Weights of a small image embedding model.
Training: adamw at rate 0.0019, batches of 128, held-out accuracy 94%.
Rows from expert 7 of block 5, named by matrix and row number. Rows with one number belong to one neuron. Each number is 128 + 32 x the weight over the matrix's rms, rounded and kept within 0 to 255. All counts start at 0. Numbers have three digits each.
# up: expert up (model.blocks.5.mlp.up, 16x192x192), inputs 96-191
# down: expert down (model.blocks.5.mlp.down, 16x192x192, transposed), outputs 96-191
up.126:138116128129102120128124122107136105125138148178126140177162127111123090174090144161171141129173114152103086138100126108172109116162175119129071121135148137130143123089179138116162126119154135111139104111129130140106082141137114150086176107141109183162127141148083132161110078096111134152
up.127:166122193111186091147069232175098179098108143102151229097141108066127108114161181114058069089091194115178186158126077174130015180112157149183171043129130175128116087215101092107081169054136139168043114118120167151150139079101062155115103112120153082132046084161106225109126095148107090150
up.128:106113104108103188096093082144134099137141118121144117142160118111119143151148117114205128113101070121138143107117128104113105075150099102109146127116139127110088092101092182143139163182183121111083137154115090117160125164143133066104160139127089206110087113117137124116075150093122094116
up.129:137112145207100185167113152061130119115151195178180155158133148179120115124125166139033124061112130137102182255146127104077076134166072164205136156093132119120117121078103093090131096073109151124135147078159164166135186041072169127140133095138108174146169108120137105199175065117129177121
up.130:176131116165110154140127095074130130119101181155130133185086148164115110119137110125093122134128135146121143136116113127140082113112138153162143147104159127135118156060111158138127070135131159090143137102146080176117115147106127162095166138168059132140147168141114087181124106073107109156
up.131:119119126141164122153164089107138138104120099138143144118105106151106105163166142118150121165142149110096123090091113113123106121142112119087145134111146121124111111132125148112142133133141135143134103162121134104116141153159162160097130122089131111135143149150126154161107127180125160149
up.132:119149150120116091108107110134138120138114156129102086081085143162155130151118134109179121113170149150133124119121115167114101122088141133058170085133121168117138126163103150146098142147104137073131108197118155117127118158107080108132162112122141140127149102135159132122130157146164130141
up.133:120132114128181093108135102132122101063076157149146173139153084096120167136120131126169112141107144124143144113117122148074120131115158150082145110122153121172084174142107114161058148165087111112082069215124142135182080121148101141131087173092129093107142155156136136108116104088172129154
up.134:091091200050170047132075221222072171033097132124091180083144088029084083106135188159144138150096222139228181141133067227138085183116146159114191050156143132128101077255093119156007254082142169130024042152173160117183144027153073183154030103073207000119089087148106194056132132120145071147
up.135:140099139101137118128139102150102087138124139130129085146146117122130142088133147120172191144144132138113119103140103105094159164123143124046148123143094135120094114138140131077126139139147113095104065184106144120116127189140130118146125147068129118128201092126115130084134142141135149117
up.136:172053090133091233117173161101109083074177245193157087186117133096092112109123047098114069138117125133121167178100161094076111120129122094209123142153126142122128134033069129108155049093142161117148172133111081190115126099134127166089127119194137148170161140110137089177088115057145117124
up.137:116115147123094152113105094110142163111115054144120111162103223111138135160072150111076111117153118104127084117131132116119160233111117140079146123140152129124109065144172108105134119122158082125188132139116076091108116134131174121174114118155142183112124164131177122135172159073058124124
up.138:133119124077138030112129155207117146125112101103142119085153100108045166140122177110118135150074180139209154131106077152116097158133103134112168059083166170091091120144097155175064168075107145138089085180091134090192088084155062107140101182069119045115123125152117158121088168129134094102
up.139:149149114123107119131135121084140133125128125133174059135121138119106147137138148138152171099161101109134039096135168102139118139146083097162126117099152134119125158136115151165092114166139160118107133142139076121152095120141115153105129172123090143093059091125120125114097131107153088107
up.140:111144069165122175143122084108131137125115155129131111155139130142130104122132093171126094120138121124153129116076141057174104085100136112117145133134171137130123110075117159121141124123180121102124125108121075137143113169167103131066147213136113119116079100139142132128124193113141108122
up.141:119107093147110198133131138154120102136139123133128145083099130132115107167139156102148104140140109106104141112108121092107110150123159183083136087121123125065133097140139136093139127123119161171078172088123129132133139119111129047131105181145120121155143126138135134124144130197164143117
up.142:077123114121144103142132115143117113076140142144099138147092146121129141113083114091129101128151133087146151131122129100141108131091125136121133171151117105133105127140071143120120127153154134145088154165133112133139136101121097131177108155109117140138092097110114135137109163119086103147
up.143:135094110147116173092147113142171126136172138160138149164155146098107121130092140102137116110131072100113145116106111108116101126136146146095140107116089085100127109135136113127124134146117123111177127111092174158119148154133137138140144116130137143129126082153134088153151117139109152088
up.144:142098051190104188101118083120135124150136139151122090148159168131112125147086080157126161122172133053091173127149114138134123067117085100153129123160138138140123128065062141113185134123109152112130143121083051125110164132135097133141121214164097129145093165129094118157137153040103104146
up.145:145093162136102145135168113120154153185169083160066156144082131229140157123143117152186128099194114112102122102103125207146173103130161164128072183134169046084111136156185198167125161203167142136147140102093121115145178160072185154117111092158141132102128151217088101095097125137097157079
up.146:111112080106126129075119132105174139100126153124157132141112134120086154123111107127147162100121114140159085099102153158136133076132135102115109139116128140087095126095098132141134127141151147129107133114095105119136150126140159143140127199097125167143145125116159118149118145105094162109
up.147:153093133121207107096093188145166130067146110117168124119181115049133134120146181167102121124086182124193153126129096175149088208068181105151200096117076157196133101178122077128066211123142127173025058158138135095153147095159085172110066105112150088123101152148124105074107122108139127126
up.148:157121075165176179105131116100176124122200173116178118172092130099068079169169079149155144150146120099115163092158163068120140123144157088150116110133158109142153149085133104115109084115101146115134131221160118069160090211127151108104115112154107099174100158084072096125102191073164101142
up.149:086135062161129187060149058088157086130097150150114081105126132117147188172116102144209182128122120073180165063108115098134173060117079094089119113120152181141143092118110151129149086175144172129104152108135091134140089170207115129109170198136084136137129145140116070154106150105100067124
up.150:126118125091150082122143167186140176115140150144185151128127135118103125154198129096126155126167195146183135124121123193097096134095139199118147085124145141154116143164093140170114163096159104122087049124136157169134157122135104132151107144113156094082105131098115136131064155180122132116
up.151:152088138178058184159161121126145119128192207165144105150126130188132152125133117111135131077121071115085197196120129083145135087152138146187095164138112106115100143091181110134170132155118164142129114101133136141101143119075180151154088056164134147144100140138094056175111102113131165142
up.152:161098136195101185116117167091116116084180206127189120109120132118139124108124104110048107102125131135117215215129157124158097111138090160199126180083074080095143097078084126105095056076158119107185133083125167173124131059079178130124105089184108160181128108161135045180145071138132163143
up.153:153083088163111170127164080129145124169148115108138119120117182199126129197122084132193159134130113104084141045107082129109153129127131049116128100167107125113111131090112183103148048137144145143140142136109156140122139189165129128156097193125128205135095174149148104137086118150101072106
up.154:181113138145213088116126180211031183123161184121162195046134097107127067148133187149115122116093185128209212103095058193155032175102136193115130097117109118178125063169074120093071179060122160138046064123171207177149150008138081115155080122154132029093130098156085201151126189172149126205
up.155:115172125165143174088123099091199132116136169140157101167095121144101163109147100166144124143149076083133134109086135138136120092115109101117115162112179144167101115121116141129184126159150125080103172114121079158158175148125124136122121195161083156115114172148139057126147163108113131130
up.156:080165132117118114108133099159155170085145136143146171184141155103092160149151094136145122118123144083162151151148138117132114151084118119146119117115116159163134179123132112160138143123125146110074108124090150126127159097147074117148163114103073074174110128129117101093144142181114089086
up.157:123095128149116155122108093081092114077149222112132154189156116155135142133095086139090152155134055150123164170077150100080124086162129082156129179082087114107119119108111142133115061095153121088151128150113138182126172179099143131163171088164115217138098184124153139115142129118095132083
up.158:192124117167134196197135141148084160127174111170143177103088151140137086097149168139056133068133110118058162180164104132107117125142109158151058103136093070115095091092147162093100166100139157151156116126068162125140161074052154083154098062106095115151145069198135126138139109181108149117
down.126:120107138137137151097133089139130135113179116116122152139130101121130108114102196131106135161124119131090146138119142131131100153123106140168121122095146119164164158106140099141125140152151124139150155150112151150100145113132143172129122161126088133118157180119188166141071147150152150124
down.127:103179178057085108178102232131048183131003060128137156135163150091084149075114068094118089125161102148069080168073055082124150068175166188076141167149142151102077078254163115187130178153065095119149139097168099108185034117099104079148127111130255123087085149128062034078220140076222084182
down.128:128122091107131093066120047125109119128150176135123129100150088139121107121114165191157159119161109139099153078086133138108126134138126078124140097110104121122135139073127144139161124137142142113087139153148149108155167168158158121107156125118074141152151127139150185127117114066123158110
down.129:117113148192043215093057139117163164096135156092152134103107209169139093150114096105114101128090131138093147193151085152134172149138111166159052152155118130085118108095142103139126098119141157177147160146075087148110095119047168104119114052188172102118085135127083067094129120087117103145
down.130:140081104170178183124157087153115146128133136133157129152126136149133103118089088129108138129133133141154163133143151114109144164091084092089096103134112124135160117075086109102131095090156136117130121123099117147087156148114113137105171130118060154128146134117154150128094170149109143134
down.131:108134113132107152129114139165114141135109131133168124103122153101129126168121107121154148132124143079159094102132114126153088104127140165174098157091152111107123084082139098116154156168147145144142096138106098136176143168108094142161151157147122097138156155165168106150124124150144117114
down.132:090180132095128098116117150136095103106086130163129145152161117135140150094094138117143120121134160131162105127161098177166142101087173168073166154153149149134118104172163136116142140166086103076107110118123112095175132123167092120100132152093159109091128102107142105139135125118152112125
down.133:095158118115130076153132129179104105114070123114133120139181130094086172108149138108175136152143079140162079105173172102127146115111145151092158117097112127143107155193182155127077150106078078148113116135165107087162115136142100102155101142089166101085105146106107149117094109124143092148
down.134:054222190079122012240153215191087161127005004142045156084198172086119137082094085097137042112133114134075081174108056123133126069142134196074117188149114106153068122255166158160102190162121074110103089120114065072163027096108067109142078106116255072072047121166090090058228065074143054204
down.135:105114127099121078182134154148155140107078088153118137134201134148176125121102117120187088162140105133121130111099094112118115107141147138097077127113155120129131146117131147151094132148126081137122155111143101121138113140131125171138164152106142136102134136084114112117108125178139162142
down.136:144116144191130188107137129094126119132200150139148155139094124158108085187137113107110094138099103114150149125124115124128104158083063105146109142138137105148135131110118127105143057110075149151130171146095147120082119148063180167110109090161133110142121093116144159137155175114139112148
down.137:094155110103125052108139135143178118021131126124140142137159157157134141096120080140125125143134148107184150140105104182120179162088117107147084151191163123092104158127123111127143213127131136135154115107165094165129139126103120213154156107139084155090187128136099133095180088166137185118
down.138:102172170108111032177175160157084147096032081120095131111178078072101149056078073109181096089161114129088025103106087128110182077138109172046165179157140129120073124229172150157114182159129098154163152128111102082204140159159151104137094188076197052068052142134106113098123097066118102151
down.139:119103137116137146148105075061142100136136170192109152186095121125147123178094120153120126124138130149123143113111132151108114117134116107117103127110116100169151125120134118108174079133115145127150117146129159117123143135115090104118148126071126154141110127117163171136103101104144182108
down.140:135131120141167142093119062097131150162159151174147127170104108129108104099073157148125158135174118128096103104118145158110124165153129089147153155132086132142141161078120111159180079061077176152112174139087105142114175136137110168076165135134115167147157053147126128152055105122144148087
down.141:120101092152087094126109129108145094138105200147138140124154161168162110131168138152109116119125137110151149131120109135138123123146152132149121126110156159129130113123119138155132120122183136111113071101136084135150187128134141101147120081123093109102140112145109130116141120107112140109
down.142:111198166118091120142061117138111173156116119147135116116135153084122176084114140105114136108125143099116102122106159130160126124132144157088174180103159099156106116151135123124154124175110118112171156145156136112125089148184118081106102121157140140135094150101103106141123107100125093143
down.143:123138104170104162108107134116164137113149134159141118126102175120124137141174116123121089117142096119123115101114123135142146155162155145204079138136141119155148149105123135113136153122123163103130148135120131119139138127115100157138168119124096134135146094139116117127107125112105135155
down.144:172136127163154137075092087071097139179163171162121145173104103083130144138128103135116113101079160116118119097123150141129142104105094115141117138181154113142091138114128105119149093106077129128106158093113143100113108133144117162068108091116135141119134096127103152128084113119106125128
down.145:146102136122099175167107073127168143123120146118156074138121154152159103164157127152093105112147099076188164139160097107168119159110161094097110100106131170089155123115084156112104186113122149134124133160119123066106187118136134150148144123135062140143153104162107100134106134213115161088
down.146:113161143109115135096116125123130135130120118100092069143126059136141132100160153132177188105135140169113120124097130106121123130115153157103120142119159140143138126119142137088148113139083163116110147164104148113140152134125108133118136121129086143149085149138157153120081123093162143116
down.147:100205149096125088153107193149060155153061081135100125111176129094083155057122115069100096142143123196089090148136150129134122061075081193112078171159135107159089089211195136143118143127106132096182125052176081116198074098104095148140080126120232131120115169120047108134183126103153048171
down.148:177118113156135134137096107103091125157161178145134109146143102147125124144145179144162128185135132137102149096100149159158093165068101100195094129153146098177183144057111091056163088112140162100135174075121154124113142114126148172138178155131094156154155114103133136187112181118084147149
down.149:107146132125141131055177072093097115131172165169103156169136081184118178092143148113182171204103109132114151141099116165089087151085107119093150134147133120093118183090128147150193078103103203128115207121124133125155186143133122165073138132117061143141166077125125184110002099149146141091
down.150:133133115089116061161136156165101148119038062129086131085162143081133143109155112118147135118125117127099079115158098123121124066156149176088102185154122130096090114225123138151124219151120095146156139094113110110150138140119079062124086160138186077064108148145079070108159061100189117166
down.151:152018139197091192137124086116178157134143141128121101148122169117140098177134132154109116106142115090174178136134098129123161154106132104190080155097148119130143135125115100115106131086137133172118133128047135127101144075085144180133162091178111130097136182108130117109129135115108119133
down.152:143112179229070187141127171148144167110121151138142108125087193123113127163125129173086096137142115150115167198138060141146171177100088133154101129193166122120124097108102135125097152126086111178142187152144098135098106081089101180066126050150173109147072130159118061092156158093172099149
down.153:110174071113106103091140106110106128139162107143128111165121058132164180103160160148173143127118110128096144104153130126143114093096108108105118181158126141121101164085092126172117105138142170110109163094135171163179167138180097141101195160092129132125138105163124170130057127128115130114
down.154:081156162090092031191095201166118203111051099107103098074168156104106127105107037101085098051086141150093132217145109121124168080165091166148098200091134104187033124230160134147125107097090149142122137125161073118156087121103060104153081108169255049101033126175080001091173103105146049146
down.155:147080112118170136086132057086104131146164191129155126173104088147129067146109126125111151141156137142123165111135103140090111142114145108123124119158163115133146182081103095103182099118095125098139136098116120093109153133148102119127140123104133097156146111070141166153079112121148142088
down.156:144095133121122098108126152124097156162111122138097115127146121163142144126143099106123143119142109161109120163114154153145109125087107147118147181156089095120119116118162119141136135108079124109138133108070115123149123126158111135085132098112157113141104157122105123131157129099161127139
down.157:153091116165080180158140108141130166114142164113193086120098169138138074183162135182114112089152131088120151062156158125135148136128121091144082158161155107149137143053127167143100102072108125126130174110106156132111158094106154120101141098160157121146151141142094132144097113125120154131
down.158:111094132184095144103100176101179151124122121092143117113108166136152100111108084096094093077108140086131165179167045154101172113191110129166116146134192106107094097148127107103104124118113190168126169090113057167167108039129137130146128108183120100156104139109079097114111139110167128154