config = dict(
    train_examples=22605,
    cutout=0.25,
    targets=['tissue'],
    num_classes=9,
    embedding_dim=128,
    norm='layernorm',
    moe='soft',
    slots_per_expert=2,
    patch_size=[12, 12],
    width=192,
)
Rows from block 2 of a small image embedding model, named by matrix and row number. Rows with one number belong to one neuron. Each number is 128 + 24 x the weight over its row's rms, rounded and kept within 0 to 255. All counts start at 0. Numbers have three digits each.
After each neuron's rows are labels from the 100 images, of 14976, where the neuron reaches its highest value: "strongest on" is what is common among them. Only what is clearly more common there than usual is listed. The data: stained colorectal tissue patches (NCT-CRC-HE-100K). In brackets: how many of the 100.
# fc1: MLP up (model.blocks.2.mlp.fc1.weight, 768x192), inputs 0-191
# fc2: MLP down (model.blocks.2.mlp.fc2.weight, 192x768, transposed), outputs 0-191

fc1.696:120137130132128121112097100123126122110181149125079098124123096105096120079180147121171130135105158110151114134145132130144140160124108116163122210156122156141134102108162135114120137154139130152102164119098120170166107150114118143085134108127084129137126132066106155177131115117122120170133133130133161098112142137133094126152136148130117144123081079096107154092172130158128157117094196131109108136109142127107155099139115121102170122111145131154133112120159128110177107118136103126130135142133115111166119159162126134104136112084175119125135126143100119166143115151160126167
fc2.696:126110063150112166094104183138170127124104163157147152153091135113164111156122137142123109096114100129110096139077124137103146146125085127149151090125115134128133153121084096103123104142146124135117154141106157100130146121141110139146182132158145104115120117128159111147108127155174149131125128166128137122130062145120155163101148104062089138125117125137129085152142097158170131144154105090141109084099108073107119105110141142141133113163148123094161129103144142098130149120125149135110172127111087127145137153133127106135155145133153151132084144153101148102123132157159115152
strongest on: tissue: debris (87)

fc1.765:131161091095152082125148104118092131108127116119100101115116131135111163093130128106158149139094105091146132113140139109120182129156173156157141185112095152101088109104122141107111171101137134112160178125103114120144136140103132113101124139154141074158113103105111129135093110130106111182121131109151126119114140138125122119132150165183155142185096158115149192115125138122132111114131139101117159138104152166141139117120130109102169164125143086135144076098102128148142118121160092132101115071129124131147128130173092167118122131150136146118097163150107117134140136147116158136
fc2.765:131153135145174186122143118150109122112128133138091119093100151149119136121147171136137112171112113116141203111102145134154131137180137098110141137099080078082146122143109144050134138089115118114171104125109117075099121119128121116105138105120156129142105062113144163126135125137138118152195118085137160136110148158126110106114158141151133147152079119090121124168153156136138093120143128113148128085117153105138133142121112117131134108160128143134154113120119121106127148127107107114112130139125135130142118125103132127122111166155130099158115140123124123169146216136121118145
strongest on: tissue: debris (33)

fc1.320:115076131157130149106122126125151086136172171134126090089112097132127133169162152167129113143135131148156127083130119155164119151175132100143120095165124130132188140108129144088127147127147075135146116111133162116136146124138131143101114134125083156134149064138115134131114122105149120136099093113122177111112150142124091113123128112113122114081108128105084112158143136151131130154127153127159117080098140098143099109121149105133104105137153159173145120126143070108135146117124106103130119146149140120167088126138134116114141153062133086129139116124099117134125178135153099186
fc2.320:084102142152120136106164111189133106126167118168149126106124117092097126100159126099159116114134142124132097144133067160099076158112096103119150104188169116112136125131121136151148129125133144094156120118118123138114160130107118113117169171134102139105092137121126116132115135178145187087137101142136168142136085144134116163079140129092123118101148144142116110102151124127109126166143140116133139180099106118088100136156180178149121086138133138113115105160124126136115158109156169144131097127147131129143143073119114163140104125128136085125113125099107135094126138156124112136
strongest on: tissue: cancer-associated stroma (31); tissue: debris (29)

fc1.107:095146125092159123129108119093106117131150130092102125149116122113109138114180154121149151144091115115143123114165107128123160127151151155138132152140084129124112148087165114099132116117094131145103143123081133135157101137100159160068143104151130097154117109079125121171120072098116121154128134116148140109100164142081142132145128155197132114171064138101116157128153143117114150119166128131133112129113163148116133129156095118094158154124134127161119123100155103111186069136155107097179130093119096119149134145134111135140164109104133135112132161124094123137140122138123174122
fc2.107:128141090145123132133110158108155140171110122157152157146138114149177097169102132130129128104100122156091119144096130153184103107161103122117125110121142116128127136122112107182169084171127129101107097128070167125117146080165121118136110124143158103049132144130137144151127146137162171118124173174129128120104135135093138188144122145147103138170142120118123135090124116139136100145105118162131124127124152119136118128090099136124138132155117138159129143121130118103144124122074128121162159133086085092084128104104106122124105106141130110168072123143132151150130091105117097135
strongest on: tissue: debris (86)

fc1.760:095124114085170108120124109088084122115182109098062097114137133127063148125170146121122132186125133101178131112176105129152136143123155169127144135143112116135111135127205147112118153139110141135121176131094117161124123157100148122059129092126101116136131115094114142172157106093122112140094132136126118100122155136123105134165131147166109141140100150109135170083137154141113143109131179099154122126129156132112126145156123102106120126105143132150127092158126095130161102130132085110125120120117115123135137113141149144169131131097142099128138138147120162117143139141098172146
fc2.760:163134104107148091157072150144151147140100179104151100120151111152176120151126120134122106143119111136144074143139123084125187074118143145177121137097130135099142120084127094135119135160128122133068186150165145119146141146151147128114098160162133110115098111124097125160104097125144103169108145153137133137147153101113131123139104119143144124174142149135139144120109110146119119117159143127102113103102136122138176110096138134091188152131158111154132107091141090145134102132134110122127123145079120134087099152151108130090124086133155174123143128101128115108125082128149144113
strongest on: tissue: debris (94)

fc1.98:095132121132130139124111105101102115149145146110086110124104114144133119118207143130192154108102124126136099089149095132148123138160147142160131159195103177116131100091160129106133137111131085142112137149113125160135094142094131149126136133161122109158114122091116152166105074097117139141139115114148140119125130151120117092166152172150143112158089104110111153131173131127110155162118147128119135154116143128096134126143090126104123144111112138125099124086130079145186054117122112102147147153085143099147108159141093089123146128096136114111123114130114146136123121115135121173
fc2.98:125095124121143127117138145144177122158150149118130142142098086115145121117113129133112111122138127145123100138138090122163113138120067128107117116164143138147127132126153152142130114176146165103118122108094125171160150110144143121132126134100066141097082156175098139167095125118136130156085119159138132119128065101107142150121099087115110144088152103124138113095129095156153159164168162106139095145094117128114179088140137154101126130134171152111114161127129132114137126096125149112149151113115099121111115148104127098179163107124114133134141119094085191156109076130139155152
strongest on: tissue: smooth muscle (99)

fc1.298:123131131091174117106163118122084122121163171104108104141119116165127145140127168113126127117133100106160165109171117111131156156159171154135119135124104145122110116120159127084118102100097123116169120116127148116111134138096137125100113089154092098179081118120116148160145078098077067189126119087158107127141153122126124090162164145154105133137101134144127162166132141108114134075161122106115105111098154135106136122151109142104115155082150087127118132111115124108106113091152116112138140075125165169157126141140153108146122153128113154110135131146143135116145164127119138155
fc2.298:067122088108185123106153136146163148102118149114101158110131150144122120104147135146122152141144105112101190120152100133137155119159112098090139115160094108096075153144122138104145129140144110123148094080136116089106143102147141141125149124160145101124084111106119163176116112158156191181129138119145127173145147147126103120115090136103122128178142144104117126115142119171135096133151128082133156126088125121131114103144121152152085138141132153142110116129117127141126121141130145138122148126086088138157088114120081140151110157127150106121101136119083089149129140081131095155
strongest on: tissue: smooth muscle (32); tissue: mucus (31)

fc1.248:104145103145108120105124137115099125099161115139102099098105150090109159127159136112165148115094117109152120139165107142128164169117119161132139148155136161141098140086122138076133167125136136154135179096076172149135126164115119170101116127168094112147097147109092128155111103114089114151093113128124125119125169156094121149164146133140130151126120115128125160104141121122109185118137144076110121166098149126139112090171114135141132143078121101117105089130137142139159115125165132117135123080091134141172153131163112149146149150089133120094132131177095135127118142157146148166
fc2.248:128112130087161136125180126105128100108178102156107156128086141113122116090126126124100117117129134104154150114112122132102162137144127143111126134151093132118138085130135130099114095151148147057146153131081129139156140151061117083149148150086121096162101131113143132110055130175141118129145111142122115110104116153160111093114160151102122157137098102120170114112138135125151126141096147094144144148122086137096135138164144130106155125120160146093142148157110151124139142107160154162098130108129137131170156137130123126126103160182112113115098096128146176104112153181130141108
strongest on: tissue: debris (81)

fc1.535:119126136113129132111145124140123134121157137120113094123126127118149115107183159140197152112107172147127113127144089126116111126144149127133154160172084166115132111096132159095148148105123108108125167142092172131152074140070119118129119154134077145136104127097129142146134057159129124159136068099141136129101123143128112113156177142138164144130102136113104150108150124118142173150108174112108133143140123124088151114158127128103117132112080120087093106115095155171165093108117122145125122173136151107166139136145124108093106154109126126090105111159158147113116163151119126133
fc2.535:135138098108161130145156135123126112107146119132124094132101183098112141163111119114113131119119093093165122100113157125088142166148145126105157095105091117119122124112123095103095152097154140109164147117116134115131144120119122160142132142093178111139136130108111080084044120127132109129104121100138136132108145140117138123098147125164135109132102124148172101147123145147166120096153115083179160103133143128177081150118143120173137116127152120153181094135145096112146151134184142158090152099179110117139161141106122167113155137151111144129142109113128150117159119158104155107
strongest on: tissue: cancer-associated stroma (61); tissue: smooth muscle (32)

fc1.139:105119121119158099152127089149098106118115145112095116158119154157134156121176158105153135135140116121149124100136105119125144144162175127172148177149088137076082104109116085111106120119099121127129157110112108108136093142124127157096137087175138098147110087092110109148121102117114099152159116092165139132111160140088132074130162170157128123185081149101144144139151130132121103116150120126118117108118162097086119131154104114107165130110117123161136126081119102114160101129139094086153130090112124137139114158165142131143119133122143144151153166115133126169162163136132142141
fc2.139:109114144136148131112159141110114147147122127127114106104137131140158143119109087122127090153092118131116190110151116159139134127170105126040096117145093096119153117109166169111117119142133131124189113078131136117184132123084149138140096122103129161086140112153121147142098115145158179147173129095157159133120159116117131121124104141154111136131099108116122129094160156142142122106128155124139155139125124127139110056090120119145131107126125123146104166159086146122158123120123135091099100119103138123166113124149128126111147184167116104156108102121104104163112171112113111093
strongest on: tissue: smooth muscle (85)

fc1.338:119103144113121121092170093134134108146184136126113118104119131105089164110187166120167134167119162182113120096155136115126100121164142107138138135154106173147156136119151168105109159134150074134147145159109114144133137131149127110115146153148128138123126104091106115127145139111148117151086078132113156114075108151148092122120147159113114127109131139078098130135133147159150152173114151111165152107115131134122125151139130095119099109128099145116108099135107088151103126123115120117119099148126122082147106127126084154144131165062145094088138123147120136095118169109118144186
fc2.338:132118090123138108135139120186136111167133157148159074092151118138099120133136129094129129124155129125133087148130099102099107121108117119154116087152139111121175109122151126152112132139121118097164126140167126160099192145145132126095105146132141141112089115114114113114078167120149113128120104135138184130159100124144118126076123080157140111113154166149145115103136171138137103136202096117132135118104141138126149149118183184134132115142133120158136114161146095137118180122142138109123097138149102095127116100134111177125125104124143119106168122057118143105124115151144155131
strongest on: tissue: cancer-associated stroma (96)

fc1.505:120164102152129110147120127108106142086141137097109142112097132141111099117157147185182200089097124120136112125138107145145167120127111122156142154141090161104104148106129148128160132098127096152092135163100166123128103145121132160137158116164135075141130131063132122163121104079112125193137131125111129122119138161087115112153138152129135135177096119073095138125155111137141155129129149124137139121135149129114143121155098150104140158121108148120106093104143094148150085135091094147124124132121136116152104142137096104097116114089178122114102143164113121132150119098125105169
fc2.505:111094138130123143098145147134101118125146153143137132100147078094072136170129169133110147163129115103127122126144109136145106156111143144115118087135152115158119167131161103135120098110100137092123119130154114124114180126145140128054156115119123113122110124113128115171153122092129127129139154149099125110155133118152089163116140111130104128122148113073129122132127174164093125147197139119140093099099148101110100142131144180159099106137152147170143127140177086130080166117134141121138137092148152150138149091122136138183117132096160111121165146101082144100137131133127134170
strongest on: tissue: smooth muscle (54); tissue: debris (42)

fc1.70:116134153096123127112129134104120129142137147107110138174119101127117104114180157128157165113092136130160114125173107147144148159132118145114154162162139147118134105122202142141129111143068144123100152107100130165126073161123140134097127143120122121134133158110098114155144098124108097153116104131139138115139136115109123138188172141138119135145102096136087156107169117126095195161122135151099115158112157153108158126141085146114119146100093100136135168072128111111149083098097128127161131123066143125118133161124102101141160118081116171115136137139101146112117113146127123107
fc2.70:149065152111150124130120112101174114111174132151127151155107094141146131133127141153112145119137109144135142144132154153137156124154102124092088105142106166180120130185163116072083088142144106167118104094123118102124097135121112178146139112078100138174119103113109170113107109115118116166115117115125073103069097138142125099135123148129137103122111110109135111152134113161137171132109130098154141113085128113118104091165130103119125148145111141130095185122132119140132115097155153149162149138140114162167127133137132106134101144142099147127136110141113145122108153120181155167
strongest on: tissue: smooth muscle (85)

fc1.645:123111134127135131106117101134132096114159129133085112149106133102090165163163111119125122152116145130198148116142140154129146183152117099113132115147128121162151113141181140088120143140112120146159147118100139126117115146118125166042126116123079166159153087111124124124131111128170105139098095139150168150087121128106135108119123128113122127103093150111106115142154144161116186145141147117130150123114132088088102115150129097138128097127124137170153146130112086063120132086136118091139117107119124126137130146093143102121173147114104138168152166144090156138109141157169147106
fc2.645:143095128109165130168112135100160110178117138124147137100142156146162086113129082131099097127146116125093117157086119102136094084097106086112124125127143108110168137136121117155143122139109135113100145159136120140124154129103122117163111151143139104127133141163128150114112192150155154097103099165145138157163088134139133114096123119105147085106187147167160105124098098089145092122152129156120152148146117148129182125127168127104146119156160099115132159142115145134128136159140131107096126167089081116081102127125118148099129109156148131143158105075133122139103080106126114129
strongest on: tissue: debris (38); tissue: cancer-associated stroma (27)

fc1.708:127084117149128132126096144112121126114150169096124140113128089145110104178132134167136160100138109137175084140113123102105173129120130137153124122149084173146119145108168108091110132125122088167094124135132164125133126141138145168131145110149103121175126113080101129118136114082133100181116147113126116116128125139112124099193090119128119102144128104115130144145151158129143150146154165115124106073099167124106111113121120157086128154144117129155101141119159089126148116149125096132149135151117138123150112188139092093109134110067173132130154158145122133132127134119165108190
fc2.708:158073143108141138121134114146123101113149155171144122160152107116140151163111123103083098134148113113168140132130143124099123140141145140072095106125128126146165117154150110110065097149135150089130141092138136114160122142102104131138144125057131128149138123151110112122118127145148097110094102127107116109109134077157129108099167120119126105096131096141181077144141146156137154150138138139119136108088113137119107107155163118144102115132133130142172186111118127145127133116166177141142129119153125145146162153133161127134165157137085169126156094096106140090082124173146125091
strongest on: tissue: tumour epithelium (44); tissue: normal colon mucosa (30)